python train.py --head_dim=64 --moe="top_k" --num_experts=16 --loss="cross_entropy"
Rows from block 9 of a small sound classifier, named by matrix and row number. Rows with one number within an expert belong to one neuron, the router's apart. Each number is 128 + 24 x the weight over its row's rms, rounded and kept within 0 to 255. All counts start at 0. Numbers have three digits each.
After each expert's rows are labels from the 100 clips, of 14976, where the router gives the expert most weight on average: "peak in band" is the frequency band that holds the peak. Only what is clearly more common there than usual is listed. The data: read English sentences (LibriTTS-R).
# router: router (model.blocks.9.mlp.router.weight, 16x320, trained with AdamW), inputs 240-319
# up: expert up (model.blocks.9.mlp.up, 16x320x320), inputs 240-319
# down: expert down (model.blocks.9.mlp.down, 16x320x320, transposed), outputs 240-319

# expert 9
router.9:143138122125125159125117104141127129107111087117155111132125161142079143122188122144161106183113147129148099079106102143124148132145130096162131100170138093132110173125134118149148118173108120130120111131149119150113109091109096116130174166
up.0:128128160116168128128128128128128083142097128128128138128128168155128052141172128128106128100159108128105160128091128128099104102169092128149128152128094103128128172155128100128128128128114123107096089117128128104173155128102128117142098128
down.0:119128128128078128062128128078128128128113128089177128101128097128086128128119105128105112128036128128128108097128139128128128151066188128128128112084136128128128150128123128161128146146162089178162128128120128128141128128128128128078128095
up.1:128128128106128116100104100160104128128156107158128128101091107073104159142101128099149163149100128128179128128128128110128090160100155128067089128128114128128128173190098128110128144128086103099105149128118128168128074149128128128128128128
down.1:128146111128128128128128128128168077103108128128113128146128128128149128162128128128128128128161156128128148128155165170128171128128128090169128115097155147109128110109147128128128075158128160128128128128111117128128128128154128170101147128
up.2:103128109128128128128142128128100199154101128171087128128128113128128128149108150163082128128128128168114115128115128103141149140128102128107128128145128102185104128157109128101128088128128128161076128201128073154141143082128150103145128140
down.2:166089128115143111098110146150128106097112128088128128147128156128170128190153108099154128089128148128128113114128128144113128128128128086167128093128080128128128147136128139152095151106128178128128161103076195128104128193138117171128128160
up.3:128064128128178128128128128128128128128128081128128128128128128182128128128128128128128128128154159128078160089128128128128128128128083128128168102166087173128104128128128080168128128099128128128128128128128092128069128128128156166128073128
down.3:172128128128105128128128092104128128128128128128170128128128128128128099128128151167094128128088128106193128166128128128128128153087128070169128128128186081128128095128095128128099128101128170165128128128128185128128175128128128128128128128
up.4:128166128128128082102128159151150181128128092128149163128141128095148128099128165097128164128128128151128149082128128140117069137128118141128144175096128128166101128062128128115128108150128128149128178043128128107106128128128128145128199098
down.4:180103171154128128149100110128128128128128128128128128128128146168071128178128141128128128154137113074128128179128118128115128128149166128102128105165128090080128128169128128128128144128099176089091128192128194137128128101165100068128085182
up.5:112133128052190128115128164128115155104129168124156128168128128128128172128135128064128128128128128128165128154160128154128128089128103104159161128128128052128155128163167104128113128128140157138128128126086128113128128114180102146128163161
down.5:139144108173128121151106128149140101128128094105128128114109128128091128115184128141112128128089128128128128075097119128128128170101174156108090075144115128128085179128189136128128128110109128128128128128187095136128165074105165136128091128
up.6:128150128128128112141112174128185068128128128128104128154128067096128128178128128109128145109128128147128195147145142128128128128128167128128098111128128161128103101149128128128145106114128128128128128146128128073106128128139168159128143099
down.6:128128144161128154152128160142105128128128099141152128128119164177111116086100128128147128161128128111161060161134097167128128128142128128128168173128128110128128128109164128164101160150138186128128128151128128128103128150128095171106128184
up.7:128170128105128128103106100128178128128128081128128128165128128128128128128128106105105128128108086128128128128103166148128128128128128128128091128128166128077095128128148128104154128128128162128128190128158079128080128128158149128156128128
down.7:157128075170128128128083081128128163128128128128128149128128128167128155104128128128128128151098154091128128128154128103128128174128128088128190128164110095128102128128096164128113145128128173158128151128128128106105101128060097110101108128
up.8:091128128128101197154128128151128074107104128128157128128160148144097117128143149128128093128128128128117128128087128128128128153161175154128084128128146128128092180128128128128128144128099147105128065144092134128128103128128128128128128160
down.8:128128104128128128143128128128151131128129093098128169076085128128170128128128128114128128128128128128128128129164128139111128128063059128122128128128155128128162055123090128097128091095128072162140181077159083159151176110105128152128128128
up.9:154128077128155111128128189174111128146128143128104098162128108128164114152146128128128128144079168128070117073085128070117149128105094182128128087112151128128165153128142128128128128128128114128128128128128148182128191128128128106153128105
down.9:108108128128091128128103075092128112128128147128167181128128128104128149090128148145116128128156092128166110162128108128115079111128147093113128126128085128101097104128104081128081143158152128128086112165128149128128098128153128170148128166
up.10:128128128128082128128097174128128128069083093128128116189128128128128128152130115128128108128128069128128125128128111128085135160128162162128128128157128169128082129090186128128128128183106128139128131060119128153128128117128128128170128128
down.10:148128128128128128128128078128096128128147146128118128085128128090158116128128128105128159088137128106087187128128124141128152128108128128128128128128175151174128149128085128104128128084142128128116128128138097108102128128128145093073128165
up.11:128128128128128128128087128128097128128128097128128128128128128128128128128171146198094143163128140128128128092086109128189079128128128142128128128093151128128070128128128128168149128128152166148128128128128128085128128128128128128128128176
down.11:111128128128143128128128128128128108128128128128128113103128128128103128128128128128128128128128149128128128128192128165099128128083128151128152183202128128128094087085180128154095120128108128148128128128128128187093128128149093128128097128
peak in band: 250 to 500 Hz

# expert 8
router.8:157137105122133093076155065082155134118129127118105087088117167157132125133169117145087136140104147080156130108130177118127123148099129099126122124156147142183132104089130126174145123121114107124165106149153112159120115097123105118104135126
up.0:128128050128154145128187128107104101112154128128101128098099154128155093074128170166138128095142128155128128128153079128091128093128105128128098128128095128128128128092108128157128173093148128128106163076170154099128128128128195128100071157
down.0:128065170160085084193115128152166152128128128110128114128163128092128128157145077103149140146128106095128109128113163128128128128093167088128128113149093109108128128128099128109128073128093128150152128155128111160128077128086108116163145148
up.1:084128090154128128128123153146152106128113148089087150144128128149128128155165197125128128128128078128128190128164128166139128143103087128128134178128183164128128075128088112109147083128121141128128128128103122128143133128128128128087128148
down.1:150102128128091141157139159128077110128128162150128117128128128128128165160128100128143128155179176087128128091092116107128128128128128117128107113128170128109128128128124091128128128116117187128128155128110128176160128128128087088128128151
up.2:153105146202095088089090128080144097099074141093128128128150128128128065128110088128160150128128093128128119139188128128128106128176105128148095128156128098157107128095128084167128128157097128098128152128160171128128098128128142128149128128
down.2:098128099105128178151154167112095128104128128128128087157070146168158128128128142157081128128112153155128128163093155128113169089092128082098128091089111128154128128175128172066119128128117128155128128128142128168062156128128170128128128128
up.3:196152113128106085128128141128078168128111128098128161104154133128128100128128157128128087083128128088128128151145089128085166128085128128110058117128105117094168128128128128111083158146145128128128128081128128140128128095128128128117128185
down.3:102128128145128150147141097093142111099143128092079161128128087111128158108118128119112128101128146169157096128120161095128128147128152084185159148167136128128080109151128115094102152162128128128128144128084121161148097095128157128180128128
up.4:162102128128174092128128101195183088128128102128128098128075094128188091100128128128153128149114148128157128128165128081155128128164128161128118170128145128112170063161128160100128128098128128052128128163074070167128158128128128092128178128
down.4:116128169137108107128141158079083154136128165128104128128128128165128116167158145128128128128128146112128146114144158102128113166150146128128096128091177109142167176088128128158144108149128128163128128128142185141108109078128105128128128128
up.5:157077128128128128128128080128128128128128128128128189128088128128128092164128154156128079128187128128128128128128090072128128168128128128128098090128128128165128128128128128128128128128079128128128128128128128164128158155084128128128204128
down.5:128146128113146090143128161185128128128128128128128090101145128128128157105082104128128155128095145148128128170128128128061128109102128128128128128158128093082074128128101128154128128128128128100189117128128128071058168128157128128128078128
up.6:128181128152128128128102100128101169099128128166128107115096128093112102128157160138128085128128128148086180165095128164128128128128128128128128128128087128128167128128098148128128146156114099128128084128056053098081108113128128128128128106
down.6:078079128128128128128148128076118108095128165128128153128128128146099164128151104088148128150128108128107090128110128062128102151144128128103128170128110101128128128128173128111118128070080128104227128108128128106107116128107161128090092182
up.7:128148112128101193074128128113128138139099128128069173097128114113148128128128128096190096128128147176128147118104128106106092094143090128116104157128128165102089128128128108128128128128128170128111128076166163098128128128087128128128100146
down.7:118096128116128082145128128165163128128128116145128119141172163128080128128147142102110128128085111128128128112128128161153201155128169104128170128128076128075096096128103163138103102128138112143166128128086128148128074128185128128176146114
up.8:128152162128180128152128162128090128089128128101162175128128128128128128128092070128182128168128128093191128128128128128128164128128128128128128101128199128172128099161128128128152128103157084128100128128157128128128100171128166128183128128
down.8:097096109128058128128128128175128164166128159183128128151128128107128151128105128148099103128094128146093128128128128087108107128128183128128128128128105086128073128128093128128128079102128178162128128128097171128151128086128098128090142128
up.9:128128175128128128128128168128148100152128128128128151101069187128171128128160128128128100128123128094128167106104128066157128128128143075122128112137128181126128193071128128128141076128123128103102128128113128128128128122137174094086128128
down.9:128094128128128128128098117076111128128128128108148139128128077128152174149105165128111128128104128137148128128113128174128128128103128128128110155128128067100128085128128128128128143128128128128185154128128128096128165148128062128155147128
up.10:128132149140128128128174083128122110094112144145087115099097200128128128128165128091128128184128128128118113128146164128128110139086128128128128128069152137164086179128128128197150128138095154189079103128128120100176128111153101120128102101
down.10:107117128128128169153128128128128112128128128128166128128128067128097081128128128128158076162168128128128128128128115173073096156148128128128128128128210107128200128128128128080128128128128128128166128128114128140126128128128128128128128128
up.11:128105177103080157128148128155128128128128098106128128108128128128128099128128156128128106077128128156128128105128101128128128155128078183128089154128071158128128128128128164150099153148105070167105159128128128168128107163153128128163165128
down.11:147108095128177113128128128128128128128128150173111152128099128095128128128146128092128128128097128107148128172128159128114104128128182069128189113155146128128080128128128104128128101128160128148159107105088128096066128128105128128156085156
peak in band: 250 to 500 Hz

# expert 11
router.11:143164084109123095113104107110074134095107133079087103149092158124128120095174145111109103196107149143124131164099126130106129136116095137122162109160077155160111157140134107184156165139106133134111112157160085139126136106154116130108144131
up.0:128177128128097097128088128128128128082128128128128128128128128128128128128100154128159128170128171098163128128128069128128128128128171128128128128128128128128106128128128167128128094128128179128188094128128128102159128104180106181128128128
down.0:128085128128128128063175099128128104156148128182128111114094157128128128153128128128128128106128102128093159116128169128128105092087128078160163128151097095128139128128128102128128154079086105128128170128111108128116161108096144102102128182
up.1:159128158128185128096083120145128128098098176128128140128128149128128128128128128128116107128110137142142112128128128145128128108181118165128128156092159128128056128128128128128128137128147128178086100128112106146099128153128167128135128128
down.1:128128128091084159128155128148139092190158107076129128128176128128121116128128104159128148114128128101128128077128102128139128128090153095128085114128128158173128154064060147114128113138128128073128128118128128128180149128080081128103128128
up.2:128108128128141143184128128153103190117149128146144128145186152128093174128128161128128128128103128128167114095110065096128128145128103082174128158128121158088128180091098141075128100099128145128128128104147089068152128162082128099128167128
down.2:128148128118128116080167155084149128128128104100128143099095128164128128128128144128111128128128120157128165128109162156128128100146155195161128128108116079165093128154154117164120160128148128128128073139094128180118170107161164165128089128
up.3:073128128128128128158128128099167128128128086071128128128128128161128163241128150036128128128158128128128174128128128128128128096091128128054076128069128128167128128128128128128128179094128128128128128128128128128071128128128168089088128128
down.3:128128154154114145128104128176128103157128165179128160105097128128128128103128116166128149188106153128128128128128128128163128147128145128173166128185100128097090084128128128177128072080128165128096117175128114099159155128128078128128128174
up.4:128128128106128128128128128105086063128128094128128097106158128176128128155168156100128128097170128095098128095167128128128106128128107128128128128103156128128095128059072165128128128103153105128128096128159128161157094128154078128128104080
down.4:108081128128096112076128128128128128128167128128128128128099158128128111128151098176095100128128174169151128128128128160128128090155144128128159128153147128108128128159159090128128128091128172164128128144105128128092156128109156128093128173
up.5:128128128086128148128128128176151114096128128128099128128110141157128128151128128167101087128128116085142178078086128095128128128128128128093077157163184128103128092128128111092128128128153150128128091152128151153128102128146145075108158128
down.5:128128143128128128128128109101144128177092128128167128128152128128128128101183128128157128128128128128128128155155105157170098085102094118150168091128128064128085128098128170151128136128089095128128128087156098128128150128128102150095091187
up.6:118172125143128092114128137176089128128128093173181143105128156154128158128185128128128114128128159116128161094097164128076128157154128134155154108123128163107069156128121128088128137142111139128117128168154122128128139128128132128128128102
down.6:160128128128128128128128149107164094107128140128099128133152111067147128128087128128138128069128128077103128104128087128128128144128128179143128136128128097155143128128128144128128128128128132109128168128128128128151128128128152128142128128
up.7:090141118145114155163128090116112128113128128114127140128165126128128107115123128138187128170128097099089111147102108128148128128128106148128150128185148128103128140174128128142128108183158153128128096172128096129171090128190128138142128128
down.7:147128128128128128159128128128154108128060128128128128128124128104128128128160128128128090128128180128128193128128128113080128128108128171128103128110156165158128128128128128128172146128045128128128153128128188169128080128128128128128128128
up.8:141128128128128128118128103128128128165155148128159128102145128128121128121128128173128128128128128099128113147128146088107096138191128128101128199092128128128154087140128193128105128128128108132128128128181097109128154097118128128159037128
down.8:081106128128128128128128128128111162086094128128128128128128145128104128104128128128128164128128128155148128101128144128104149128082114151128144072178166163128128128074169070128128124092094128128128128128108128128128095174128101099128158128
up.9:170150134183128128128054128128128202164128126128128160176128148128128128110115173128101128128128128128128133103128128103128093128187128128108128128128156097128128128128150128128128189128128128097071128128153128171128128128128128128128128128
down.9:137128128081128183128128128128160085128128098173140128149084128128158146128100076113169108046107181157098128152180128143155128128110159128128166128128093128128162128093128128128087128128128128070128070086085136128128111128092128128128164128
up.10:175094086128128128154097094128084128144086128128171112087146085128128101114149128128162128128146075128080128102128098174167112128165091128128110110128157167128128107128162128099128128128175128112159180128128094149189089128140142128142152166
down.10:128145128118111128128161140090149095128174128128128086128152179128145128157155152128110128128096128128159128128081175128115154128128190167094128128140156110128143156151117150128165128151107112128128128144128116128083116128128104095128128145
up.11:186161128128128128158064115111128104149110128128101128128128128155143159128143163097128083154128128100128154128076128164108123106156128128099128128215073128143128128155106103080145128128128128128083177152179128128128138128128128128152085128
down.11:107128128128144114083179128128128136092154108128128128155128128097172128128128128128074168128085154162158094128128128082128128187086170128128153091102175128128128095128128128177128109128128115128128077128128128153128102128128128102128128128
peak in band: 1000 to 2000 Hz

# expert 10
router.10:103126147117114131145114073129103125118095083100133146127137121101093126119175136153140106157099164093139137119110101114143108117144140122117152095172110145155131137108125118162140119135107082123160086161153101133128076104114138117127137170
up.0:128147128153128128128128128128128128100128128104128128128128108163128147128128128179128128084074093128169128098128128185128128128086103073094128128095179128168128128128128128160128107128099128106128128128128128128159128128128073158128092175
down.0:128076128128166153109099128128184110128128128128164146128097128128128128148149158069094095172128143128085176156128167093145171101161147142128128149128102128128128128105128093106100154128154107128128182128076128102128128128087128148142142128
up.1:069159103166104128128096177128092128128128128109128148128128128128128128128115148133146165138128169147116101097152162075128128114128128098128091128128063195156159128128128140128089128103150128152128106100151145128128154128149147120175128128
down.1:150144180128180109106144105128144160164116128128128153128084128097128170128128142142128128128128063128114128128093163204108128142128108157128148128128155078128173112113128110128137175128110150087160088128082128191128128148128105150108128112
up.2:164109128108102162142158169100092128128128128128104128106105166116098084076165139110128131058148108113128128091128069191144128105128150128150143168128069128110145115128128149143128128128109135128128196128087094128128081128128153128128087128
down.2:093141151104170141128128138128128086173092098101128141128128128178128143174103116151093128159127128173152128170117174108128112168149128174100080128128163128128112166167095090128147079102152128088128069128182189090105128179157118144182195159
up.3:150128128161149128102149128099157128120090128080177114168128128105160102128128128128128094128165128081155107128128162128128153128128163128102128112128158118141091128040128099103128184128088093128128091085148128143128128108128128156169128162
down.3:128145128128110128128071128164076128128182128147128157088154148145128128146128128146108128116065128154084149157128128146179128084128128128128128128092140128128153128172128160101154128128128152128128128170164128128128077128096128100128128128
up.4:128128128102128128128115142128128090097128128108156128151128070165128089128090128128087080128128128128165128168128128128139144128163145146128128119157128118128157128094128092114128128100128144128105128128070151128154128128106128128128087128
down.4:064128128141158128128128128128148128113093160137100112128128128128147128128128128128128108087128094064117128128128128128128194172051154128148128052128148128144128128128152170128144099128128102128128114163151137128113097098128149128128177128
up.5:082112102144158156116128100128153149127107125114088155128185166116128104140128147128128083105144128136117139136128148170092128141132128128138128179113112128140128119166128128119128167102101128162159146128071159128128108095134132128120128166
down.5:151106172128128128128128128128128116128128133102128128170103074128177107128093136128128133151128128128141074159132128094106128128128140152128128128114128128128128128128128128128139128128128128075128093136151128128128128128128128124086175103
up.6:157102147128081099082165128128159107128169128099128128128128082098179185141128128128128128118128128128099153128128117128128128098150128083128151128128176128128107117075108043105128128128091128071164128128139099128128128128194128128128128128
down.6:128155128128176155120128154155121145106128128154146128104078128112099128128128128111151155128128128104128128096113161142128142138128128128116128113139128128102148143128103171173128091128107077157114128142128160142108107169099106170128128128
up.7:128128101128101128061103128128094128128154165177128128128152104151128112099128128110128128128176112103070128128105128128128128128128128128079166128128155128145097170128128128160128128128146110128102173128128111128153128105128163128086128095
down.7:092128159113128128150145128150166128128128142076128164128089174128086128174128086106103128101128087128114112169128161128128091082128114128128168128148128128128169128102094128128154142108128128128153112128128128098128128146128103128128128128
up.8:128143162148128166185074150128166128180128107128098155128128128093128181128128069128128128186128128150128147084154151128128128105128090128128109065128092128128186128128101106128128168128148128128128173128180128159178085128108128146110128150
down.8:097128128128128128128172128128093128106167144144147087144128128128093074128128162176128106098101128128128175166095128091128128128128128047128128109128172128111083128128128146128145108110128128170155100137098157058091128101128075128128103110
up.9:128128128085156154128128128150128128104128102128128180128089185160128166128187103087160161105128128094128128156173149103098128105092089128128182156128183128128128128172128106128174151101128128128128128128155128128128108128128128128181128153
down.9:095128114156110128128105128128128108128128128128128128101128110128110081158100128128156085128128168111128128128128128128128080128128128096128128089157091128101128128128147156128081128128128111128128128102064128091171128093147151149103128128
up.10:128128128128128128196128148128099105128148128078128142128128144128128128092147128128173128128110128084128128075128128180128152128095159128055128153159128128128150128128128075128109102115170128128128184128147128128128128150128107128128128128
down.10:128128128128128128090128094152151175128147113163100128106128099128128128128098128128098149183128173156128106178128161128098109128143128128151171128128152128128093128128128128084166128151128181128091128128063128128128100128128128106128142158
up.11:083111161165128128121128141128111128161118152101128128128128164114128128153149103161128128128177120109138128135128128128089128128128085128148128093090155143128157163128128161107128102128128128128151128128128093128128107128128151110166094093
down.11:151128128112128128171128128128128151128092128128089128128155089128105114085098128128128128108082128150084128143128153128128128128128146128128128151128115128151128080128128079128112163128128164114072153128148128172154145128128114152089149153
peak in band: 4000 to 8000 Hz

# expert 2
router.2:141130118081109113110122126102111138117141124136101102134117150122154159141110126129119112148153154106145119146094134119146094107122133138147136101130099118167167153179151165159126085117122146162147123170145151126134134129081080132138169140
up.0:148128128128128113173103128088128104128101128143128128128128100174095093128094128128093146159085128149128128158128128108174102095148128128092128128128128185102128128128095128128099175151088112176128079128094088104128106128128113149128083180
down.0:128128147152128128128141128128166153145142148112128128128128167128141150153161115128128112084128141110128118128128170158088115163111140112128106160092107111163070128128128101163166095128161178091071128128155143128144128112128176099128098099
up.1:128128096113077128128175128128128205128110128187109106105092128190096128128128101128128149091128128151105128165111099164098128157128128128128128147093085128128128069128143153128128128128100128128164101128128128150128092128155146062128128128
down.1:128128157094128104128104084128114081168151128079158128174108128128128140128128165128095128148128128128162162128159186128128115087128153118128117128164151142173128168107128128128128143148128128128086160140128128128128186128063146164128100092
up.2:128140094128095148115097082153163128173128128128128184128128128150128128128087109128128115128145128128128128128128171079162192079098098128128128128128128157128090153092128103128051128128128128128128128128098087155128128128139128103128128128
down.2:128081190159081128171146085115136128080092128128128104128128128118128128128128147152140115151097101128112181165128121187167096179148128128092152128151113128128152128170128182104152128053128128128111128128128161128112145128128159128152151128
up.3:095128099062108128156128128128128090169128101128128128065119128087128128128128111160102097087128128109148128128094178093083128165128106156128146128128128108128143128128128078144128160148128092128128128128111077184149128128141128076128128128
down.3:114128102128178128158099098145128151128128141092128155128110117128128128104128154128128179173141128144153112179148128128151085128128166111145092105153128070128144157128156165128141155128128128117107128148128128128063128073156142128110167128
up.4:155128095128128128172111128156111120118130108168113128120119128128165128162143128093182054165102128105128146124128105090107076128157121128128139156117173139141128169093171100142137111138153139128102128106134146100128128128089151119128128128
down.4:128128128194128128128128128128128128128115187128128128128147168072128128110174128128180185128131128118116128128069111128089128128128128128128128128159160128128128148128171099156128149171128074128138128136144128189075128089128128128128111052
up.5:128122128082128143128128128159128128106121128105146150113118200134090143128162128128158128128128176144144128120155128161128090105128128172128128145128081128140090128128170140132128148149164150115156102128128128107128128146108142128100186128
down.5:128192128128128128145128159079154128128128128168150091153128128128168118128128156098128098128128118128128147128128101108128128128128128128153128104103168114192128128067078128089128128128128101128128128128154118128128151088128091128128054128
up.6:106128128089128128128128128162128173067140128163128143145176183128128128128108128128096128128158128161128128142128085069128128128128142134168128128128128075115128128092076128091128128128128060128128128105177128128128128128128102103128128137
down.6:128181119184128128128143128118128087128128135128148128115128090128106078149128190178152149128100128128175165128128190156128128172151092100085128124128128180152168128161181128128105111128128128128186115128093128128128156128113132093159128116
up.7:128185162094128129128102139128128128097128078128089083092128107128128069128092090128110089078128109128128155098128083078155128113128128141128128153128154092152128162117128148128128134156051115099128128163128128128161128164077134166128128118
down.7:128086087128128128128193128128141116139122128128128158128128128128141128128165128060089154201128128128128128178128128120089128142140128107128128132088128128128128128100128128179128168128164160171095127128128175148128128128189128077128162128
up.8:084128128128102180128114149172098128128128090128128128128128090128128146105088128128101128100128128128128128128128088104145128152128103167154128128128128128128128128128086128128094128146128081128153128110128085163128180128115078151150128128
down.8:157088111128172103128128111128128128120097105128145128128128128128128128157128128159128149103128128101128169118142190151128102103128128096151166128117128140128128128095128128117164128105114179128150128188128128093102103146157114112106107128
up.9:101146183128128128072166084128102128090128154128128146128177109096128108087107128128128128128149069128092128110155143128128107128128128128128128100128102128128128128128160197100151162151128128094128128128128128154077128128152128099094084152
down.9:172128128128156087128128171128162128128128079154109128128068128128128148172153128164128128128077128128151128146078128164128128085128128090100128166128128102128128102159128128128104072128128200128128118095090128128128172149128128128128128204
up.10:163166166128128128128122128128128091128191128128128128178202101128102096128128128128139128128128083128128143118106100128128100141106161128149128125100128084128167128128128153115098128128121148128128128154128128128128128128108128168159175128
down.10:136128095128128128128128186128159128128074128111128128128128128128140128128128139131172128114128171128128120147115128128128160128128128128128128093160156128188128128128128104139128128126154128128128128128126128128128110128128128094080128128
up.11:128137153128080128128098119077161138134092062128128115113129177148105159128128072173153175128128098041171105128121128128128128120128096128128128130108142128095145120128128128128121107128111128115128128173150128128100128120144128128149128111
down.11:151102108100178158156128128120159128128128157128128176128128128128167080120128128128128128128128192128098128098128128128128128128138175128128128128128192128185128096097115128172137128137090128119114128128105096128128128128116156082125128128
peak in band: 250 to 500 Hz

# expert 15
router.15:126133133094068131151104119121171119116101140082105172119102131088084136136148099129106126136134099102168112106117112121134099110143110146136144123148146121153110124079125122175139160105074095121161093149158137140133092112142116098103133143
up.0:134128167105182115074133128128128128128128160197156178190128141128128128128128128128128093136128128109109150128101128128128170158128128119091128141153128113128173067155128154128150096128046108138128128114128128114128128144128128154128128128
down.0:103106128128081163128154141128128100160146099097128128106152108097128128128128128185128148128160147128165128128162128128128128128091128096155104162128128153128081128105162084084151128101165128111116128128128128128128128146161128071128088105
up.1:170178128091128175128128128174128103086083128166116128188117213146101138128193128120102178110128094128102109139155159128137116092149142106101141076128128145141068128128128128128107128138128159128128142097128167128075122103128150147111128103
down.1:090077128128128078163128128128128128145140128069128128054155071128169128148128128094118128128128128091138186128125113128092143152128099128128128174128128108128128128128128128124151130128177108128102128128128100128162101169149148102145128128
up.2:128063128128140128128128124146169154178128112089128128120128128106128128152153140128128165128144173128093128128128168128170176138166184100128168128103128099128076128128128128083140128132134125142100128128128081152128101172174128128077185128
down.2:146180154128128135128128128110091128128128150128128128172128138159128128088128079128079134128159128128179109128151045128094093128128103128128128128128128128128154167128144116167128128128088110128153128066128177113128170128087143069178086128
up.3:103099158179128151128166128089053114075128128128139182095146128149146098128074160128078097107092096075128174128095128144147157149128128128128128128128128128176162128089128128157128170109100109128128095128128128128150117128128128171109102128
down.3:164144128092128100128099128151128178166128128156157097107144115118084169150146082193162137157128128150128105176165128128128103128144128099128144128105100128076128086113090128057128095128180159128106154135104128128112128128128128083104163128
up.4:196100128128128156149183128099128143128081110160099128128128150128149101102128170128128088128148087128090084128128128104128128128115143128128128128162128164169128128150186077128092128112128098107140148104148170128128141128128128149153101150
down.4:128128159128159128090088101171128105156198104128164128139128128167115118154144114128102151128102128128143128128094128143142140145142103104154128067100140096128128064079128128111156128141192163128151102097113128110150128062128143113116151128
up.5:128128093128128128128128160128128128092150128128128164167166128128128092128158128166128166079128092128090128166086098128103128206157128128128149128128128128128097189128104128128166128104100128128153150128128128128094128097128128128128098085
down.5:128128088128128128128128128159153128128128151128128109083128171128128128113128110109097091147089167128155165148149159128168128128128154128128128150128159128128170089066154090128128088157151128145128128128157128106128128128105157128128128128
up.6:099150083090158128154128174146128128100128128128128097128128128128128128128128169164128128090128102128104128100128172128128128149128128128165085128128148065163128128093128161104128128107159128167128187128128085128097166128094128128128128128
down.6:201074177128076128128148103152128098128154142128114128128128148128143128174128128128128145128098160157128159168128098128128128079146097128091158128166100128084095128147128128128128159128128160128128113155128128085128104128128168108150128128
up.7:168168136120128111128128138128128128151128096128128207156128121132128128103085128128096170128161128128128128128091147128128128128092128128128128128128112128128128150141191128128128179128128128092109128128125110128105096128153128095094140128
down.7:141128128116128126128128103128087128128118128092128128183128128094128128128138128128178128103128128128128128128139106128128139128183128128128128128128128154128128128128128128108128128128163128146172128086128128128128173128128128128177128119
up.8:161162128158146180128128128128128107128160183128128128157128128128150128128152128152128128087128128128128189128163085128128081112128169083128128163167128085151166128128128071090107128072128128128128128128128128128094096128112163128109128128
down.8:128128107104128102103128128174109128101128128149107128128107150128079128128128128120143128160144128128128112128128181110158176128128097158149165109128128144089100101128179164143108098159154128128128128128104154102128128128112098128128128128
up.9:151160115155128128128082128128128101147128109128128102128128103128107068153087095128145128128128151078090128128128168128142128077106176128128128182128128128101128128083154128128128110113128144143128155141160171128170080128128092111128105128
down.9:149128128096108128140152128146128128116146149160128154102128145140128138128146128095179137128136144120150128111093128150128128158128088128154128052128146106128107128145080160128113118144128114084128117144107128110128128128104164128163153114
up.10:095152168128128128159128128151128128128181061148128087176182128128104165128102128128128157128128128078128156128162156128079128154128128128045160161128128128128128128152103091128128128128128173153177128089103128128128128150128128128128128128
down.10:128128128066128128082128128172169128094128152152162128128097150128145128155128128107089082128128128190102128128128160093189128128153163128160128128146128128128128128128128158128128128128128114128128128151156128074163164112128108154106128091
up.11:128128128128128128185128170128128073128128167128128128105128089188128128128096159128128160154128156128160128070128085128128128128128128128128128128128078097166128128080128173187128128128128128170128202128128128128128128128128128091182128206
down.11:128128128128101101128101128128128164128128086128128108128101180078151128171168176128155097128149128128128128196147128128128128128166128093189128063128128128128073100128079128128128128128148161128146128154128128094128113092128091150128128063
peak in band: 250 to 500 Hz